A small self-supervised image encoder, trained from scratch.
Model: num experts 4, layers 16.
Rows from block 13 of a small self-supervised image encoder, named by matrix and row number. Rows with one number within an expert belong to one neuron, the router's apart. Each number is 500 + 25 x the weight over its row's rms, rounded and kept within 0 to 999. All counts start at 0. Numbers have three digits each. After the name is the row's rms in percent of the matrix's.
Before each expert's rows are labels from the 100 images, of 14848, where the router gives the expert most weight on average: "responds to" is what is common among them. Only what is clearly more common there than usual is listed. The data: photos of plants, animals and fungi (iNaturalist).
# router: slot weights (model.blocks.13.mlp.router.weight, 8x160, trained with AdamW), inputs 108-159
# gate: expert gate (model.blocks.13.mlp.gate, 4x320x160), inputs 108-159
# up: expert up (model.blocks.13.mlp.up, 4x320x160), inputs 108-159
# down: expert down (model.blocks.13.mlp.down, 4x160x320, transposed), outputs 108-159

# expert 0
responds to: phylum Chordata; class Aves; order Charadriiformes
router.0 105:480468489457522500537492499479493498470443497523478455523508487497472512517472458494500535469526523495510567500502498475510463513509472480486488512483538493
router.1 097:529483510451501476504497454489460492486483538518500468504505471505494510462464487525548552469496503493512531489508497516528510507503479482486485495525547486
gate.0 106:482531513507518542509469493485519484550472490502516440449491514471504528488545499460487498458557505462504489503477504491495510468476507502488540461507500509
up.0 109:489512491529533550488442474504508497545503512511511478491512492508504551488503506465472477492515488468498457483485532484487506486503490518470470467492505501
down.0 107:478520459556514540504501520495451486462500492519474507456482466489555507487507510493522502500478527557461487473455456510473476513487485498453508497511485504
gate.1 096:472467502495534533539493493486506485526533478502490518528430553506575471487481487507468489492505542489500503497512529466486504462486508490481481442532489494
up.1 095:541524516489493486551493476512494486520498555467481457461533471531481515512461488489482484510459498522509544506543484501443515500463524471476532482489529508
down.1 092:494471480544534530435486524523535532538542515486479520521485505493512515519520515492523535504472505496485492517491540482444489478462480487493517521497488466
gate.2 101:482478493513504528514519522494450498489515472526519533513518484450444470540538485486490462532514499495463513429493526481460492460513513510506492492487461508
up.2 103:480462491502472546513506505501483456520528480523519492509520499443463493531517481462481500508512522495493516478507560456446486498523506516468492490512425494
down.2 105:487449496489497521504456510506510520483513510491492498499526524518481486480478450524514472517496532470517475485495491465497504482508537478464465456497537495
gate.3 096:482482496534455472493508524559507478486462490499497474480501510514514479520456522499489529532511489499488481511507499528499516479533502508497446516476522517
up.3 119:468501480517511473498464455539534508515522511527512506480478501514540486514457521475453504497503531516514524459518495470515478494480482501527484492518522491
down.3 110:498481507512470449527508532489473479488484497486509492475522486548504499494515500513504475542469503473498506519530493496503543469554517458448490499539493499
gate.4 107:487524471499461504499507481518534482536489440485537505510486489574474514451502495462499514514532487484511513519471509546490518505477534534487445501491499493
up.4 115:524513478475480481501510502490513496542497450460498505539484456505481507511489524472446488484500480463482493547504515503512523464487459511542510527517449513
down.4 104:506502488512487504463553469502535500495501471500517495455474501509474506522535527518474482499513502483528502501497504535526496476518489464513519497470477541
gate.5 049:453483499466521523510511499499507512465480551500473474502529527500544521493489473482515471505472522511538561460523514519480450494443432498493471478515475446
up.5 062:476485467488463496482475499484505494481501477461560508504461449490484562505478543530460521486488494505499455533489506496486493541543484534533470506533519461
down.5 054:467530491496503503486470489502501484520527487542484505487532485511522542486505523514443499479511496524540458463493485499513531525540498487517519487502473509
gate.6 108:547480539523474487486496443506520504510506526502521491512488552506501515469435512509516465458502524507487500447556495474495495523506420486457502493478534511
up.6 113:435534469512514498524499508536491489524439456493478505467473465453497444517518471506541518496539531508503513551482522497471482465517514468542511516508460523
down.6 113:497508485502516475505468448528491488476528529486505492507525551508482490521521496535504496499478498491459502469470521528491518491497521525513503505497479495
gate.7 121:446481509476536495508474523543482474486505513488488465520554494509519514509541459493504547485507514485502519498525455497506499483505520537479491471525458518
up.7 123:517545518509479487505506456443506513525488515497514525495417491481496509516464549464502472523500502542499540515493504494467497505459484466533518489482533483
down.7 126:453505527465495511511497528476529477485488538465514500492498545520497484507485487489503506500525501502517564489497527473519466517487518482510478537513523484
gate.8 121:486518488497510505453474512481451509513511506516477513505501479492539476501511465533490459497502520488456509459504487479469524484478492508495503493477465423
up.8 118:541544471483531477528512502509509505513509491475495459501510491520497467454504515506488579518480520492487553479521458535484508463514487499499503496514556528
down.8 125:510523497489482496485521478500525449514486522508457512485489556529496474507490514485530519507538460550477501531503509502506514513512506541525523503498509467
gate.9 117:505501469498516538459521495493497503471473491537526490501488467498450464491499470490509513506508538487489539480518520467551486494485512510524528522504521551
up.9 119:498467464491489539484472491510524484470492505470522498498495484496466482469501482487491486524501473527517480509503496486492481531494467544514505515525524515
down.9 105:476503527547490493502492493496487492479495493530478486465482518506500463498536531477502503531451514524540470515470536490485499485542493502436490421529533488
gate.10 104:519523473555505550454471453537488475535490548509564483478528528505506515493499530509481491499485476488505523508493526496536529540535516514498523493483500517
up.10 106:475457516511491495523520437479545517478515448492562483482438504517498490495492492472481498481480462471480508514466520483522495540507492461504484470469505488
down.10 108:509491484445488483539503546504534508508537514487531458490500505518545529510523509498490468547484522481470485512499463534511515467479503511462472487514499497
gate.11 104:506486503483500473508513518511527477480468487539539536482519535496483534506492546522526511508471515474497498467514503477485426474517520464505498471457477500
up.11 099:465564498507496507504495492482477502501493541467501491492460470466540502461562429522458511484537496505497507547504514487498545481502507506476509539498488522
down.11 107:444473490498458538517524484488538489496484453521534529460515542516530478523511458495496531481485500529500490515476483495519522495560527528498503488529466492
gate.12 112:478518448498524531501517487514513466490503460521487491473550576505518516470548472520519485479490503472497491460523516567507487483519499503522517489471511494
up.12 115:512493482522494512522590504534493489477494488469517456518509518528530541511504480521505504494503490515506503508498567520461527485462519528510497501494512507
down.12 111:448480504526480498493530465491484530533509502518500477513500503505480497488494468510490519483531525507488503532522465525537493531508472481538475498528461509
gate.13 075:509507476496477501516473511525490488478433452489477522539456476484518507484510518493478483509508507505467484543498514474474488481537489501505487522524482535
up.13 072:551471486472501492523475527467478520478481519504486541531511474471503514559549527495508481492493518492464472523504519491464481512495502481490499513529521508
down.13 075:515486484501450471557503512525478499507508506520499523513526496483509528481490491523509515480521493553533512489482476456570480533442527508470519485528505510
gate.14 114:484559486490548526485485495464482500478486528457436501500496520475526476500497504456473530515532461507509520498501433548523474486496486504514479498476488475
up.14 109:454540500516481482506530524507542497471522524504481531494466456490517464526497527502475486521524505486520505519475504517487488568541516501471527540461467495
down.14 097:498474528512515494538462494534482473488556518489477474500522494504487527480509487460491492479485511529464549513485555505546504534536493528553488519502425499
gate.15 099:523532481485505494490471529502508482519482527508466466493572481495492507488551503505475542502516446503523516524463470482484504509538506502505518517487530494
up.15 118:506464497520517494534446470507510492527484493462502496494474528538466519504496525503538504494500489538491496407528480491496469532503464479506456518491494520
down.15 109:497495458532504523475520462530534485560498449506515500506467511556504566525494461508482508511512489527518500569541508515511484502493475455457528509497499503
gate.16 093:513526500513544449507516495483500493496464492506503477515470537522525542509459503479498475552508524448502524482459499470482535488495513527524514490482492488
up.16 098:518508507493498460484526461488528492508492539495502485499472507518585514475477539492499536523506512455524517514463510471458563493518543478514504487457508503
down.16 103:527510514484510477482496522455537490524527451521486527475508471469496484502528519503485503503511507441495531533456508489425534495504486504477496486508524518
gate.17 113:469561505473486513443476500488491508472460488472465504531482502511496456493472501483455462463483520500487533488487544528522511490502484526501497487502508487
up.17 110:531486491532505495528492507514514492491546462494517495528547493445505500491484513509545500479514473470483453532492497506478482533515513492507513529464512497
down.17 111:481536481509474504485467516483499532507504458462498457518506508533515495530493492513507485499501471475514557481507521489545509519501518467532541494518493504
gate.18 036:488472529507516525489485516505494486509507459490497488479434519480477481494509517466552502462517487498498474506505517499540544441524476541502527545486518498
up.18 055:500462489494485523546465514504464490551454518537465533511490539490497501485526527465524518479494471533475483460495483463514466477530500491494555504494510457
down.18 048:527448503501518482503540512514458490435456497454514498542537526515505512491488512535533516452535534522513510484496539499528502518504478500503471513505483549
gate.19 102:514445507519507499507476496527490519537519532450497473496578497473521514522480490513525489544529496500486467489447505503539518494463503480535541563501521530
up.19 096:528554522486483482503525501468512470542476467526473508507459553535494486496477497516502550465509483470545557520554497459497498534493480493475529452526471471
down.19 105:441469469493489511529524489497512431463467498541500483525489481513501476480507469468521543521422538529506468512504552496464475498453501511523500461508447456
gate.20 111:537505452493482509517468503518475490538511481528484466502554517506540487459528497539520518491484508499504486488502501491486520496519506505490492531520533511
up.20 113:498524518494468474506493461517511551530489537480521508499476492503505513537503482479499503507503516495471494499515500497513517525472450441484517484465494556
down.20 110:490470501473499460479512475513495547506522498529500512531506488449500504465473464510535540501558494510476474518524470528523481543496531471481475515516489514
gate.21 092:451533499496454493509487527490509536497476490504513472497502501481494512512482502501496476491517501461493461499490494520514497559501474485461493540478503520
up.21 100:527467488487555467526521449554528468523470508499509503538501481511491523462516484523482504548520527530517520521509511434475480517493505510512501525510477519
down.21 089:520527498457549515474498547468516490511515497489492466499529514518498538495491537520445519479538472482465556485454490505526478438465525509471514476501482532
gate.22 107:482495455481530492485521485511466445465475473478501538499539480497488478497511494493533509511477511492523498442504496491527476478494517546505482536495451497
up.22 095:526508519512484537540502518464504524513502507495511464501452512484542480488492533524491502504508473509501538527489546512501489534501504466478540452486513530
down.22 093:526476519483531510511500510470473512515492517515539561510526498492519511521504517512522456526529503478498478543491472501478480501457495477493484522550495488
gate.23 044:466536481518492529538493508477515503502500507487512498550466504532510487502499493495516503511487525518506433512521491464493479512506491514477475481495492487
up.23 042:515490489522503506497533471549496453500506494494488523464554525498473461476511524469495493476541498528532526530519508541520566534532487538501505475490498475
down.23 038:484542544490510512526529478444510519523496507513490516509501503473496452497491542472486442484483506479507536475478489521535515480497515496468523497506495532
gate.24 114:497498520481467505500510469482489501525492441511471483525513512480499443472485519510513522466516489449531551538512514481466498458481483509501468464480491529
up.24 112:508484487483421483507535489511541457543502494529503505528452492492466455505483496488516531518530498518525491517511549505491520471529483479512468514487541499
down.24 125:508501476506535480516515506513519523411481486476461461497479495474494475480495520516499553494503503515530479469509456511501527544474475464480522477483520505

# expert 1
responds to: order Lepidoptera
router.2 105:511519492498508482512496456538512453488452512501538528445523492513458509532479478509524484476489500493499540484485508526521484491507454492468509503526551481
router.3 099:503506502461460495514516493495534477508494541490508528524553531467428542515495470469524468500472477485515540475452507531509488545524464499481505478508537501
gate.0 087:501509513496486459482529530525521484506496469521461518505549489488469449503467508561498473553511519480509563495506525506477482553489516450485524472447492509
up.0 098:470488503494488488527483476485482498489523472527536468494457551507499511468492472498485521496506478506469459478502459532504475521560487504487475495511482561
down.0 088:512495513468514529548512508482487485549510469488495502510527517477530535512523496495486445502553527507529457490467495493457509470539482568504440496511491487
gate.1 104:498487548544524503491474495473494537507494517502505494515516519482464505456549472523522482455511494484489532512489482500467530489515512478496465448500522537
up.1 103:469499580536501509456437482481479527543469528514511519468507532536489495482554501516504510476517497494501508520485511507468531492501516522506436464507527503
down.1 112:493497514471498473488480508518491523534496544467521512520497501472504534515497479518489510504498483519462505504467497525494563550476490500483513501495490474
gate.2 041:487471499479512480497484501467498506475507476511489505531503518537545526524480476489500504475531460483533514504499457451506499443480483473522544474525513500
up.2 062:505543487507448513520488480524487517502503517477511521537499495526469468488493482451538489495486501500487468519514507477503480480522469466493502520482485477
down.2 051:473479474523532533530471503535494488518500531538508510482491461526478497490510509473540522460487455493471449502503514513504505503523477453486541497508545528
gate.3 095:463532498497474502494541509506462557487469521511486466492470500514510519471504512466541529496465509556508518485477509515505545502466493465505503523525510486
up.3 079:488473495509508458507483492495502472491526485494496532548493514475483465523488511524439497534526521475525465502498491514484440496527486539488481483475464516
down.3 100:455511530516508530504531506516458559516490535468531519516519542487466509448506500520481526494485502514502529480509564478494483553515543451462485502517487500
gate.4 125:502562540496481500490476466472544488511483512482497521533511529468487469475469494524513473466507471510494499497506557516485502449493525514545504483487507544
up.4 121:520516489513497538488530498542480540477496514501515562483493490514504464545450512534499495478522492531528532493511495513515482484496484485455509524505492465
down.4 115:480505519484526554521515498495522486496465521478522500487495537487459517483442506501530534531481535518501538470507554493506507483517524540444531514495472484
gate.5 109:508467472484459464443477523505522524530457514549466488524510484543496472537457539474481474501492504484528488527522480459512512551488536528515469543486504497
up.5 115:507529496527508512486496515494502528496510508495482466515547482519500503474501545513445460515475466517510522479480481458546445527490519527500495521523515502
down.5 100:553505532441491511490525514489530497554466503541505521516510507480470483458489443490514458496500493488574531484491511489506481504528451448509510498486518500
gate.6 105:520535487497522488528521485476519498481479482505524525489473510465498470551518468481497493504519515553532533512484483513508494564478487509479479493510503535
up.6 113:489466519465538496503453514510475488531508457501483552544532526494457499483499550515488487514533500500485479493489505485494481473482526489525543487503461468
down.6 107:522516512490489495481496505487532486554568498513499516500502463507453481476489492549536505531520516484556524524457477529490482498466479493510488506504524458
gate.7 069:503523454508533500521501509565472524435507493538467507501535525424527470517510479486530507511475501514499511515532512492504524539466513477516464476475515496
up.7 064:462499475524485474488546497477485523521470487479469517495541493501470476473517513480491481508526500514517502497532512500509506507483477527550488477487478513
down.7 061:489489542506502542517526461526478511444450517496493496459460476440494525488534520489511512500491508487498505498552501516517495493522474468496494490472530483
gate.8 039:511479498502505535513497510487516523547482498462494461544525491501496442508505514480494502517480457502512530525498498457479493471500513489519497500501545513
up.8 052:490524516528521502485474504520538493506540466475440535495472462501523535524515520522518551502504496475537538476439497487513491498504464512480529526504508486
down.8 042:462470460518511511474486530485477479520499477505482475507509487499482476497518454493533521520465456510474498481531504453496520451479467517528476446500500484
gate.9 110:495465474512484538477563468507471496527435512484486503486495524520518486523483529480496475503481507503524515516507527529488507508474494516479507497448481502
up.9 105:512452503511425565499563483504489477527460536506502512484485489475495476479477510470480486494478505502546497521501547512493519460504502508482480473461486480
down.9 110:485476534511547472518466515515474528482495522480482522486558514511563540464499520524487494475534549475496521492504484560519485497512498506469549486500491538
gate.10 114:526528483488469502485511477526478506469482527509497451505500483514516477492502497509545509483505526460457492468523496477516482517509505547520527472475495481
up.10 115:507511520487464512505515472558539451455462502490517498487501466496477529494515486506493526458480486454497463492517491531513502510495491552478515529483482514
down.10 112:511471507491480531509545487500506531494509465489523533523503511503511477511501474518482523473442514491501457535503513486466489545436507518447505480507477523
gate.11 129:464467479533507534493515526512523467459519531501499519510512508481472536492533495496498445525505508489476499522499479523506529538510524488560552480507499486
up.11 121:457482515557460480491521507483505526480489536470525482520517478497499539484525561503487458554512502525512465452539496498485524494501513489532540482474517497
down.11 108:496477512508495492509483483500473446494507510475494525498548471533497426525486488502483507509462533465543516502486537530495513478547506483515514476512500523
gate.12 106:552507503511483540488510471511515539456501513553494493507498545521533458463516515491520419514518532463514498488478503480499493476488505484506505466519488475
up.12 109:493487505491473511500535486585504507489503473478495469499508518496504505492491523449483450513536582503462463541440489451471473522486565523511484514503502486
down.12 117:459524472505497507508505528498516531496543551520494533464504479529543512536478478472482504488481543525511538536519489483501490509510538442512543502494494528
gate.13 040:472475467485455514497466524492511527526499497533482500522493502489510474475508516475481548495503534541493470493511487528517510465440446507519497487503506520
up.13 040:489457526488488530508503536524501502505495513531489540485473523535473497491474543474496510512468525499483512488478498448502500494550501541503470522532513500
down.13 038:482497546513530539514509556525517504456518505476509454496515515493512496513464523493484497510518464506496490489543528477500489484542502454497480500472482494
gate.14 065:472504504502477510513513512523486483495500537565499466497485468394486460503482488516465502485485491534518516481510524485452499496511518460496510511483484507
up.14 062:515485501515473491494516480483553517530487474478485542511470509537515511482483518491551491521529512488460512498520476529521502481490510502522469486530561502
down.14 070:521526491468497515498518489484475513530511529531510503507452525509508483578553502506515457493500464517500489496506502526469498484536443513463520476489520493
gate.15 032:463417480500489480505488549472520502517485488518489545482485531505478496489549476482475494507479497447511501488496471462498509468505490492521479483487509475
up.15 041:545526497533482468495533491520539484522543502469487471511435481494516479536545462495484499536497495490534494493566515516499506530471484519507547520523493483
down.15 031:516493516481514501530479506485534480504560532521483470521450494490495488484523491481530493537500497503512515501471492514466527472487440455525527520515546484
gate.16 111:526519481488463494509510483496481486502523486512471491520503492496514552473470501481537539489455477495491546541508527456459517474509513494515543467541560516
up.16 114:492490528537525514496483498483526506545470518495512557507458492528499468541510509497478477516534518529461520482525469500507511527504460494491464502451513468
down.16 119:509541492492509493482452528508480485491482519446560502501489484475523451520500488473460491491503493508505459523530503557465498538516503554523478476544516505
gate.17 092:528491517491520552496502503517511510544485507457511479508481510506519443479498519459502469464484491490449487496509496467476485507500577528525482511506497472
up.17 092:517464516512524541486511534526514486543489505475480488497483505511495470491468508471528458478513497510459500532519487502486509474513560538536496500503492462
down.17 099:526496497508503524496477481497501528493476457500480528469491470495498522506445538487526504481515498483526493467517529506493515479525511531487539474536482565
gate.18 055:485506489497499523489480516485519474510484507504483504495484491511487537530466473496472551535503511503494479558507479481495528521471495483477503474453477510
up.18 057:495479490513485506455544524499488481464527481502547477509557536489539489509502536517525476496516508505492490507479501467501456493477507487485494512487481474
down.18 055:526538515491549513539522494545495501499478426517476521515478540474493489468508525476526492481522495504497514533488518475460551486479532464487522510466505518
gate.19 092:490526509545471516544501484516475502500539480443517484512499489484496491502513500517490543495479486464488537539512508518533461551482496485522515522452497497
up.19 107:513485511440516522487505486526499519512461478485475487553490453515489523531501508515461538487497501510503478492470526524532546509522535491500496492513524449
down.19 105:451472510455490447499462503467503467520504519511502494458469490483497512502495480447454495440505501508566462486487525505522506511497501474489504454502493511
gate.20 040:500473545469513482543515481501512498519505525533506480497469540503483457564569482491441459480510499515477504474471508509501502534483508504474477524554461520
up.20 047:469478494483478432500507513529505527527546482471527493480483496513512499514493489524448528525507517543507490471502523479572488524467489488467502487517479508
down.20 037:492490498469508500471490489479487537511478483523520465488514518470488471507463482468511497529478488491485516516524570486467526557494486520519470552565538546
gate.21 045:476499488513494508482494499486489480523510520473512469473520525491507484496478462502494515475492529499492529476499499448559499561507555496523545529510492531
up.21 053:522457462487490488540502502466490475414524502504541464472540521493508500521484515467457475471526508508538514510511523443488506535505530496503476515473487482
down.21 045:532502510495535499534503441522474550529519507473533501478497544525499524503499479474438498476501522519474468481480521527488488500522541512504483488470481487
gate.22 113:491501517485502505519502492495509534557524490497495501488499476528489475494506457506514483506515462506499493516535482576466530472488495543510469469494544517
up.22 125:475468499512504504493492494596492509487475511524514480556487512515536480517463495500485500483495513476496492514511465480523484497522549495515493527496531503
down.22 107:468530493477494502472542502514465498522530500487511458526468475499471471479524482518513478541464516523458498542508456504547493476472551521487498466456517491
gate.23 120:471500513497513536482519500456491504492479496500476479497509502469500508507539498512475500500500495460499502539476492497494510451508516506497515531491482470
up.23 116:482530500528523480494499456488528497496489493505482585531534529502506468499476526482469501520539445486508555522433479574450528527509542507489511553494516504
down.23 116:482558505491502455507501487487478526578505488538490516508524516509478453511509528528486470510509472548486511493503526483505513449529479541557537515511510503
gate.24 057:488483495464500506505484498483494528513493523511500530504526516466508511497537489523442524518525494483523498516489526499553511527478559537505471525523483478
up.24 053:524513489493501517506473480461548492510518495477516462479516506495501511480472506558488544486509505536529527463481495523483495518505485454470498473496484490
down.24 050:504496492495482525486521500502471483503523523517468523486526442484494460452490503513519502480487512487528517491475520532486477497520518493521487468554516454

# expert 2
responds to: phylum Chordata; class Aves; order Passeriformes
router.4 106:502524507451501468519480473464512501484488514442526488458512538500503496501516472518506545502504502464488486507520496515470476462520522491478480494518526526
router.5 101:511505541463483500505527470452497515489487494479470511502496540474541526500501481534521506488524481463479465501479487508494491482504509502465463509496497555
gate.0 113:507506450520503482462460460551484506543524526506485577495506503519514494509472531500531454500518483486543490546520503510508486522518516475507509478509542458
up.0 107:512485465490503482439498495530483507497496507503507499515517503494531517457463511507509503508509422485556502530503501503552507517538532452522487493521495467
down.0 115:474501496512512492545526540465495523470479445458509508495479491510525480451507477518482477558518486481545538485468508508550474481515473501516527540526485525
gate.1 111:508499482493485519480485499483522496494528513517453537540495524523505528491474508554553469504490487498500500508490507518499458524510479475521459553522530493
up.1 104:480518474483489493496493472479524468518486537523482488519490490493551527501471522518533446520461478491492493490510482487514483500535496463506467578497506504
down.1 109:546488477488499477506489520494500488471479492504531492520479484512517466513501495489431533538482490528448476509521492504520510496470516544526510460510527505
gate.2 109:502508484472484515496471514482514479474498520505534501473498495520501527513512479519482486495510476521564561531515500507528444482532511492526495513478524476
up.2 096:492468524507508497469510478492507518518496518483466509560515525503470493520506518488512495501507491482441499497468482503487554507459522482482484465520494528
down.2 097:450502484489538481488477526498488479475527519442491524488490498512507493487532443474504486498508526462468507534521515468505500522522503501524488480476484501
gate.3 090:475494497498493489507484510476462482531473487466491504491495517493464526499481504506509536529542531481488498479503529506502513476492500484479483480542481494
up.3 099:487518482475502509527514501508498515516500510456535524495496514469474543479497480519516490535546523489489521529499532509534468490460491468478491494512493438
down.3 090:506506456517511515533489453511498487507539472480467500474482543488493527524483484466535496532494433498466504501504456504454513535451498489519473547526510510
gate.4 102:486520502504523525530501476497467501516502572475504470509462487443475519455494531504470482512498474525470540507504493507489520468478512507511489492455487497
up.4 104:509527523490540541486511508500468490514515537479464471525473511501487484524507503505449502512491491508454497518516519525536513483483477490558517483496515480
down.4 111:518464507503522469473468534475526518474498505487528510500470504535478535516534501497512480485479493508510540528526542499498470480486487498517492550469487494
gate.5 105:467532467512489537522525491540487443499498466554474499524471489478502483498471520477472530501467519469502494476488486531514514455507524538461448527521516507
up.5 108:469521432486500528513496497513509461510495468552494469500471461510496493477487509495456549515471498478508508474480480555521506425500488511482470499552506476
down.5 105:491533508468487537495488521470489490501457494492544498516499483519472489484496463520523520501456525487536501503480450555534454523520511493496511515487483463
gate.6 107:522484493508477504511532472549487525527515492515492464493504502510473509489528524511485479447508474480500532545473515518527497476503493468488492550476481517
up.6 106:471469480492504499480485560487520479493488483519508511502468494486518474528482474501526505562490513516508483496524465527458529524494516524508483496503503487
down.6 112:536555497503510514491513472492479490509540505486530520458530525531497505526534485479487521498508518469460519464521511451528532496479500516505499495507496513
gate.7 090:563476498477514488474503488535504527505460481516491478521504480491538515453497485520476456506524471459503491523490525520517476470519514518520483515514498504
up.7 099:489520453487494514503437493505488511535516488462508529475542495532508494517519551537474438468487512492472519508499507502491495552484521479461473540481557486
down.7 095:494470478545495470489514477490487462485524461497504531500495485519476548475500507477504529570486489499496450551475484516550450505519488511468539501463499530
gate.8 111:450497479493513513445523469507509484476487495459538516543504517526508512485543479454502509465480489477525467520499534471478523490501521501495510479547480493
up.8 119:493520515483503476555523494497493532458504509493486480482494500519524483530451528531515504500525500500469467507486510508571507544491519460533500561501477523
down.8 112:454549484530512510502462485514485499508474510497495510535558507490502536508539497449514450551517499505540491493530546506475490520526473520495458539502488501
gate.9 053:517545484522522516502442472501481468500518466510536486464485489514452461464550486500536503503527526532514467506472501492472515522485468494508473466494516536
up.9 052:507463523496502453480513530479535506483464500476499535489531497502515545505438556519479510451518504495500499502504497513502538516583491544498492528520485471
down.9 047:469494495517472487483516473486491549490476488532491540472475513490487502516534508508506479516456476510486480529496491468501463538510519496536477506498516510
gate.10 110:483501481488515534497496523478485456508511479517490530486466501541525503503532496532492524495534532518486470528522507471468500519515478464490550457474512488
up.10 103:506533502501505482547516487498477495490486532474498480485458480503504551541484521501486504508522471465500490497504460539518509500443495510449460532494514518
down.10 114:503524508501504519491459527504506498503484507493499490493499512482523463492483526501485511523494502500533520519484514492477482545503505437438424501506520485
gate.11 084:524544498488529494489547457504526484508509510557512533520515493497512466514498509520499484541497501522515515452512517493503501529497503464510458507493480446
up.11 079:522526528484475461467521465492518515520538525501482518527513514528520500494534494498513497555499462490498543507494437502464518545514480461505470472499467448
down.11 088:505488517532564479496483487475449496503505506445505506510493555512458560462531505496495497502523525507492457540483471480466499512489457467524497513499514481
gate.12 105:467530519454486513483495459495461532497492490482490519464489478522516491461488506486525492496516546499505493477471461540515483532489513448486495500543531487
up.12 113:510515465495493512486507473436474480512473513511525451493498489486524493519494510515498474505497470516508486520496510539485479494458513458480464522508507483
down.12 100:528515520489503504483478548524510474483508517459492491494480524538506512506531499534513536484542561489508497532472524456506511493509480481563489510519507475
gate.13 088:488467511466528500481516496518502520530483489536501484499490516472509502473535482511496489495515460519487525495481496501513460528501532509457486498491557519
up.13 106:524530495486456460504484515468498481503485492495470521502508460525517510472467490476481498497485510485507495482488518479520503454444529476538480486504506536
down.13 101:487526517506486556509501498481516499529491495572548534524512480488484463471433527523496469485499505519486514440520540525564502513491525526472481473485486470
gate.14 125:430476509477512494477497517498469499498496499493518449494528478538494487515534475471507521523475514459484510503510507505511476526482526488466554514444438474
up.14 129:545489499515506513531548511508565494478489513500484534499487497473526510482447517533538506467546514511515519541494483507501489497516529518524488484485511517
down.14 137:496502451465477505543500500476478475547500516501487477485521476459523500528471538481494490483511466494503500501509557505506504491472498513491499526476480506
gate.15 111:533478511498509505493458476466515451518456452501519565477482466519483504462462495531508487519500484469505499527464537517512519490476561491501526519488511487
up.15 104:500521473517465494502512478513516489514510560515472440506504514505536519527488506505509495500515535511489485507520459501474479496539474526540481504506499453
down.15 105:513478499522494485490486509535468515465478496461503465530504514427512514455484506490489505487483478505485488526520521517510455474510521523488503515508562533
gate.16 116:485524481502482509514569514463488559510491505516515478513510497505509500513494487548520537472505536503465511498515505508542572537520468466471488510530483476
up.16 105:480527508472489522503525488479498519471498529508546480511508472523535486494512469494534544452476517551501493505503519543518514538513495486502506475506484492
down.16 114:503463484531533516472496530514513494504510497512494516502505521526486506509552510532485515538509505488485491520514472423527490482520486491553464480484463526
gate.17 106:499475486489525532501479453527518472507527563491483535466496518495503493483470486519519507496506498467484496481534500497472507512424509500481513471498502486
up.17 115:500533503501487496509506530455528556493483506539493531497497510528517472529496503497530494467484458461492534476512503519483521533536536489520470537475502515
down.17 115:453507477490500527503499507459484437530505480513501538513469525494494491497506522469496426478506491470528520507485475485498499476551497524535519417505465532
gate.18 043:437513446507472495479456489487457497500526508526502506542451537506488529484502509516485477460515531508479491498458465530508471469505525489489488532481472467
up.18 056:474479484471497486538504507503520491479497495496516514496487505520501497435486499539549468484500457444512526505476514487511531546516479490508483513504543532
down.18 047:505484468516501508537468519521512511505482547410542497566505483492500511567497523511532532477518507495487460495523487488560528503482473504534511526488461509
gate.19 088:501516471502508500515494506487491482449469473508487486468475508505432486523449518504501528463504501444510533492490528507535506480468460494503488515518513555
up.19 070:533525558488455445530507472462463529468517545519490516467499470518528494533520484520481462463494511516545503471522442488491468529515509563489504500454469514
down.19 092:477470489442500470481520497499471488461539516487495489501504494468491506513502502446471487510512502473447529533490523465481511510522510458488520491496521482
gate.20 114:518508486506469471494474492469477503462547519524497490484521513541455503506477512513477492536482460537515488520490521464483509543533472463518507490514505490
up.20 115:505499519517491518500515519494525526534461491501521525509491460438530497459520468505507530470506541487500484509519503540512516490486519536514512543506492505
down.20 113:487468494493504562534520507487487497480495477480541521489531510519487508492540528471445468542531486473482506483470513458549458495485490505484511488484470495
gate.21 123:456499540465470550508546519463493470487504505511528490460552524463486513575501468481449480496493521467497502474474505477519472549562495482480530483512479523
up.21 117:504523492437496499501500476496507457479474513539538500463537503490439480502538505482503525514489499442475518522500505488501504547575500481497537472508470506
down.21 122:514502495465537539504491495538525512492490519506506492494518508484517574498541484532502465478461529472522475511488467506497472504509489492473484488510500453
gate.22 110:456492479484443505473490506503476501465513498444508530479510521476503503493518522508490505472487466439550502477513469538485443494497475511484488512480493470
up.22 099:535520536553544518503551488512513486493497515529518512529524504479482496494494478493524518539506517512487533477496552503492491524496512490527507516503455504
down.22 111:536497511512524482459489483530508534496494506485474496499517512450471509486514502559530427477499510483498491530544483479463506491486527535516489500508523461
gate.23 114:486498478458542516506516517534469525513492489514540551521484486501559475448508504461462454532481482556466479511501472503491445525564501508494507505527515507
up.23 118:511535495458538493481535501544490501488495472518538500517492451498506502430452474488494531511505501518470501508514509487519490513547498505526505544472486467
down.23 108:509513468477546511530513500501495529514558480461533503441459512489487484457459506484546511499531521514514540543491503524536491507538486497465470477548501467
gate.24 051:510515502503520483517502463499515496519479530523500516492481516530501521478553501494460513507492490520451498518502474492503534479509507465488498535507472493
up.24 051:541540508480504514453488506529475506458519493514508496525518520485447510506464503553478495520478502501503485507508493462559446515509480514503498494532482488
down.24 048:499530480475478527463459533505474501518479515437464505505511464490463483504533545469499518514508459476505495493487492483473497468468480474476495493477515513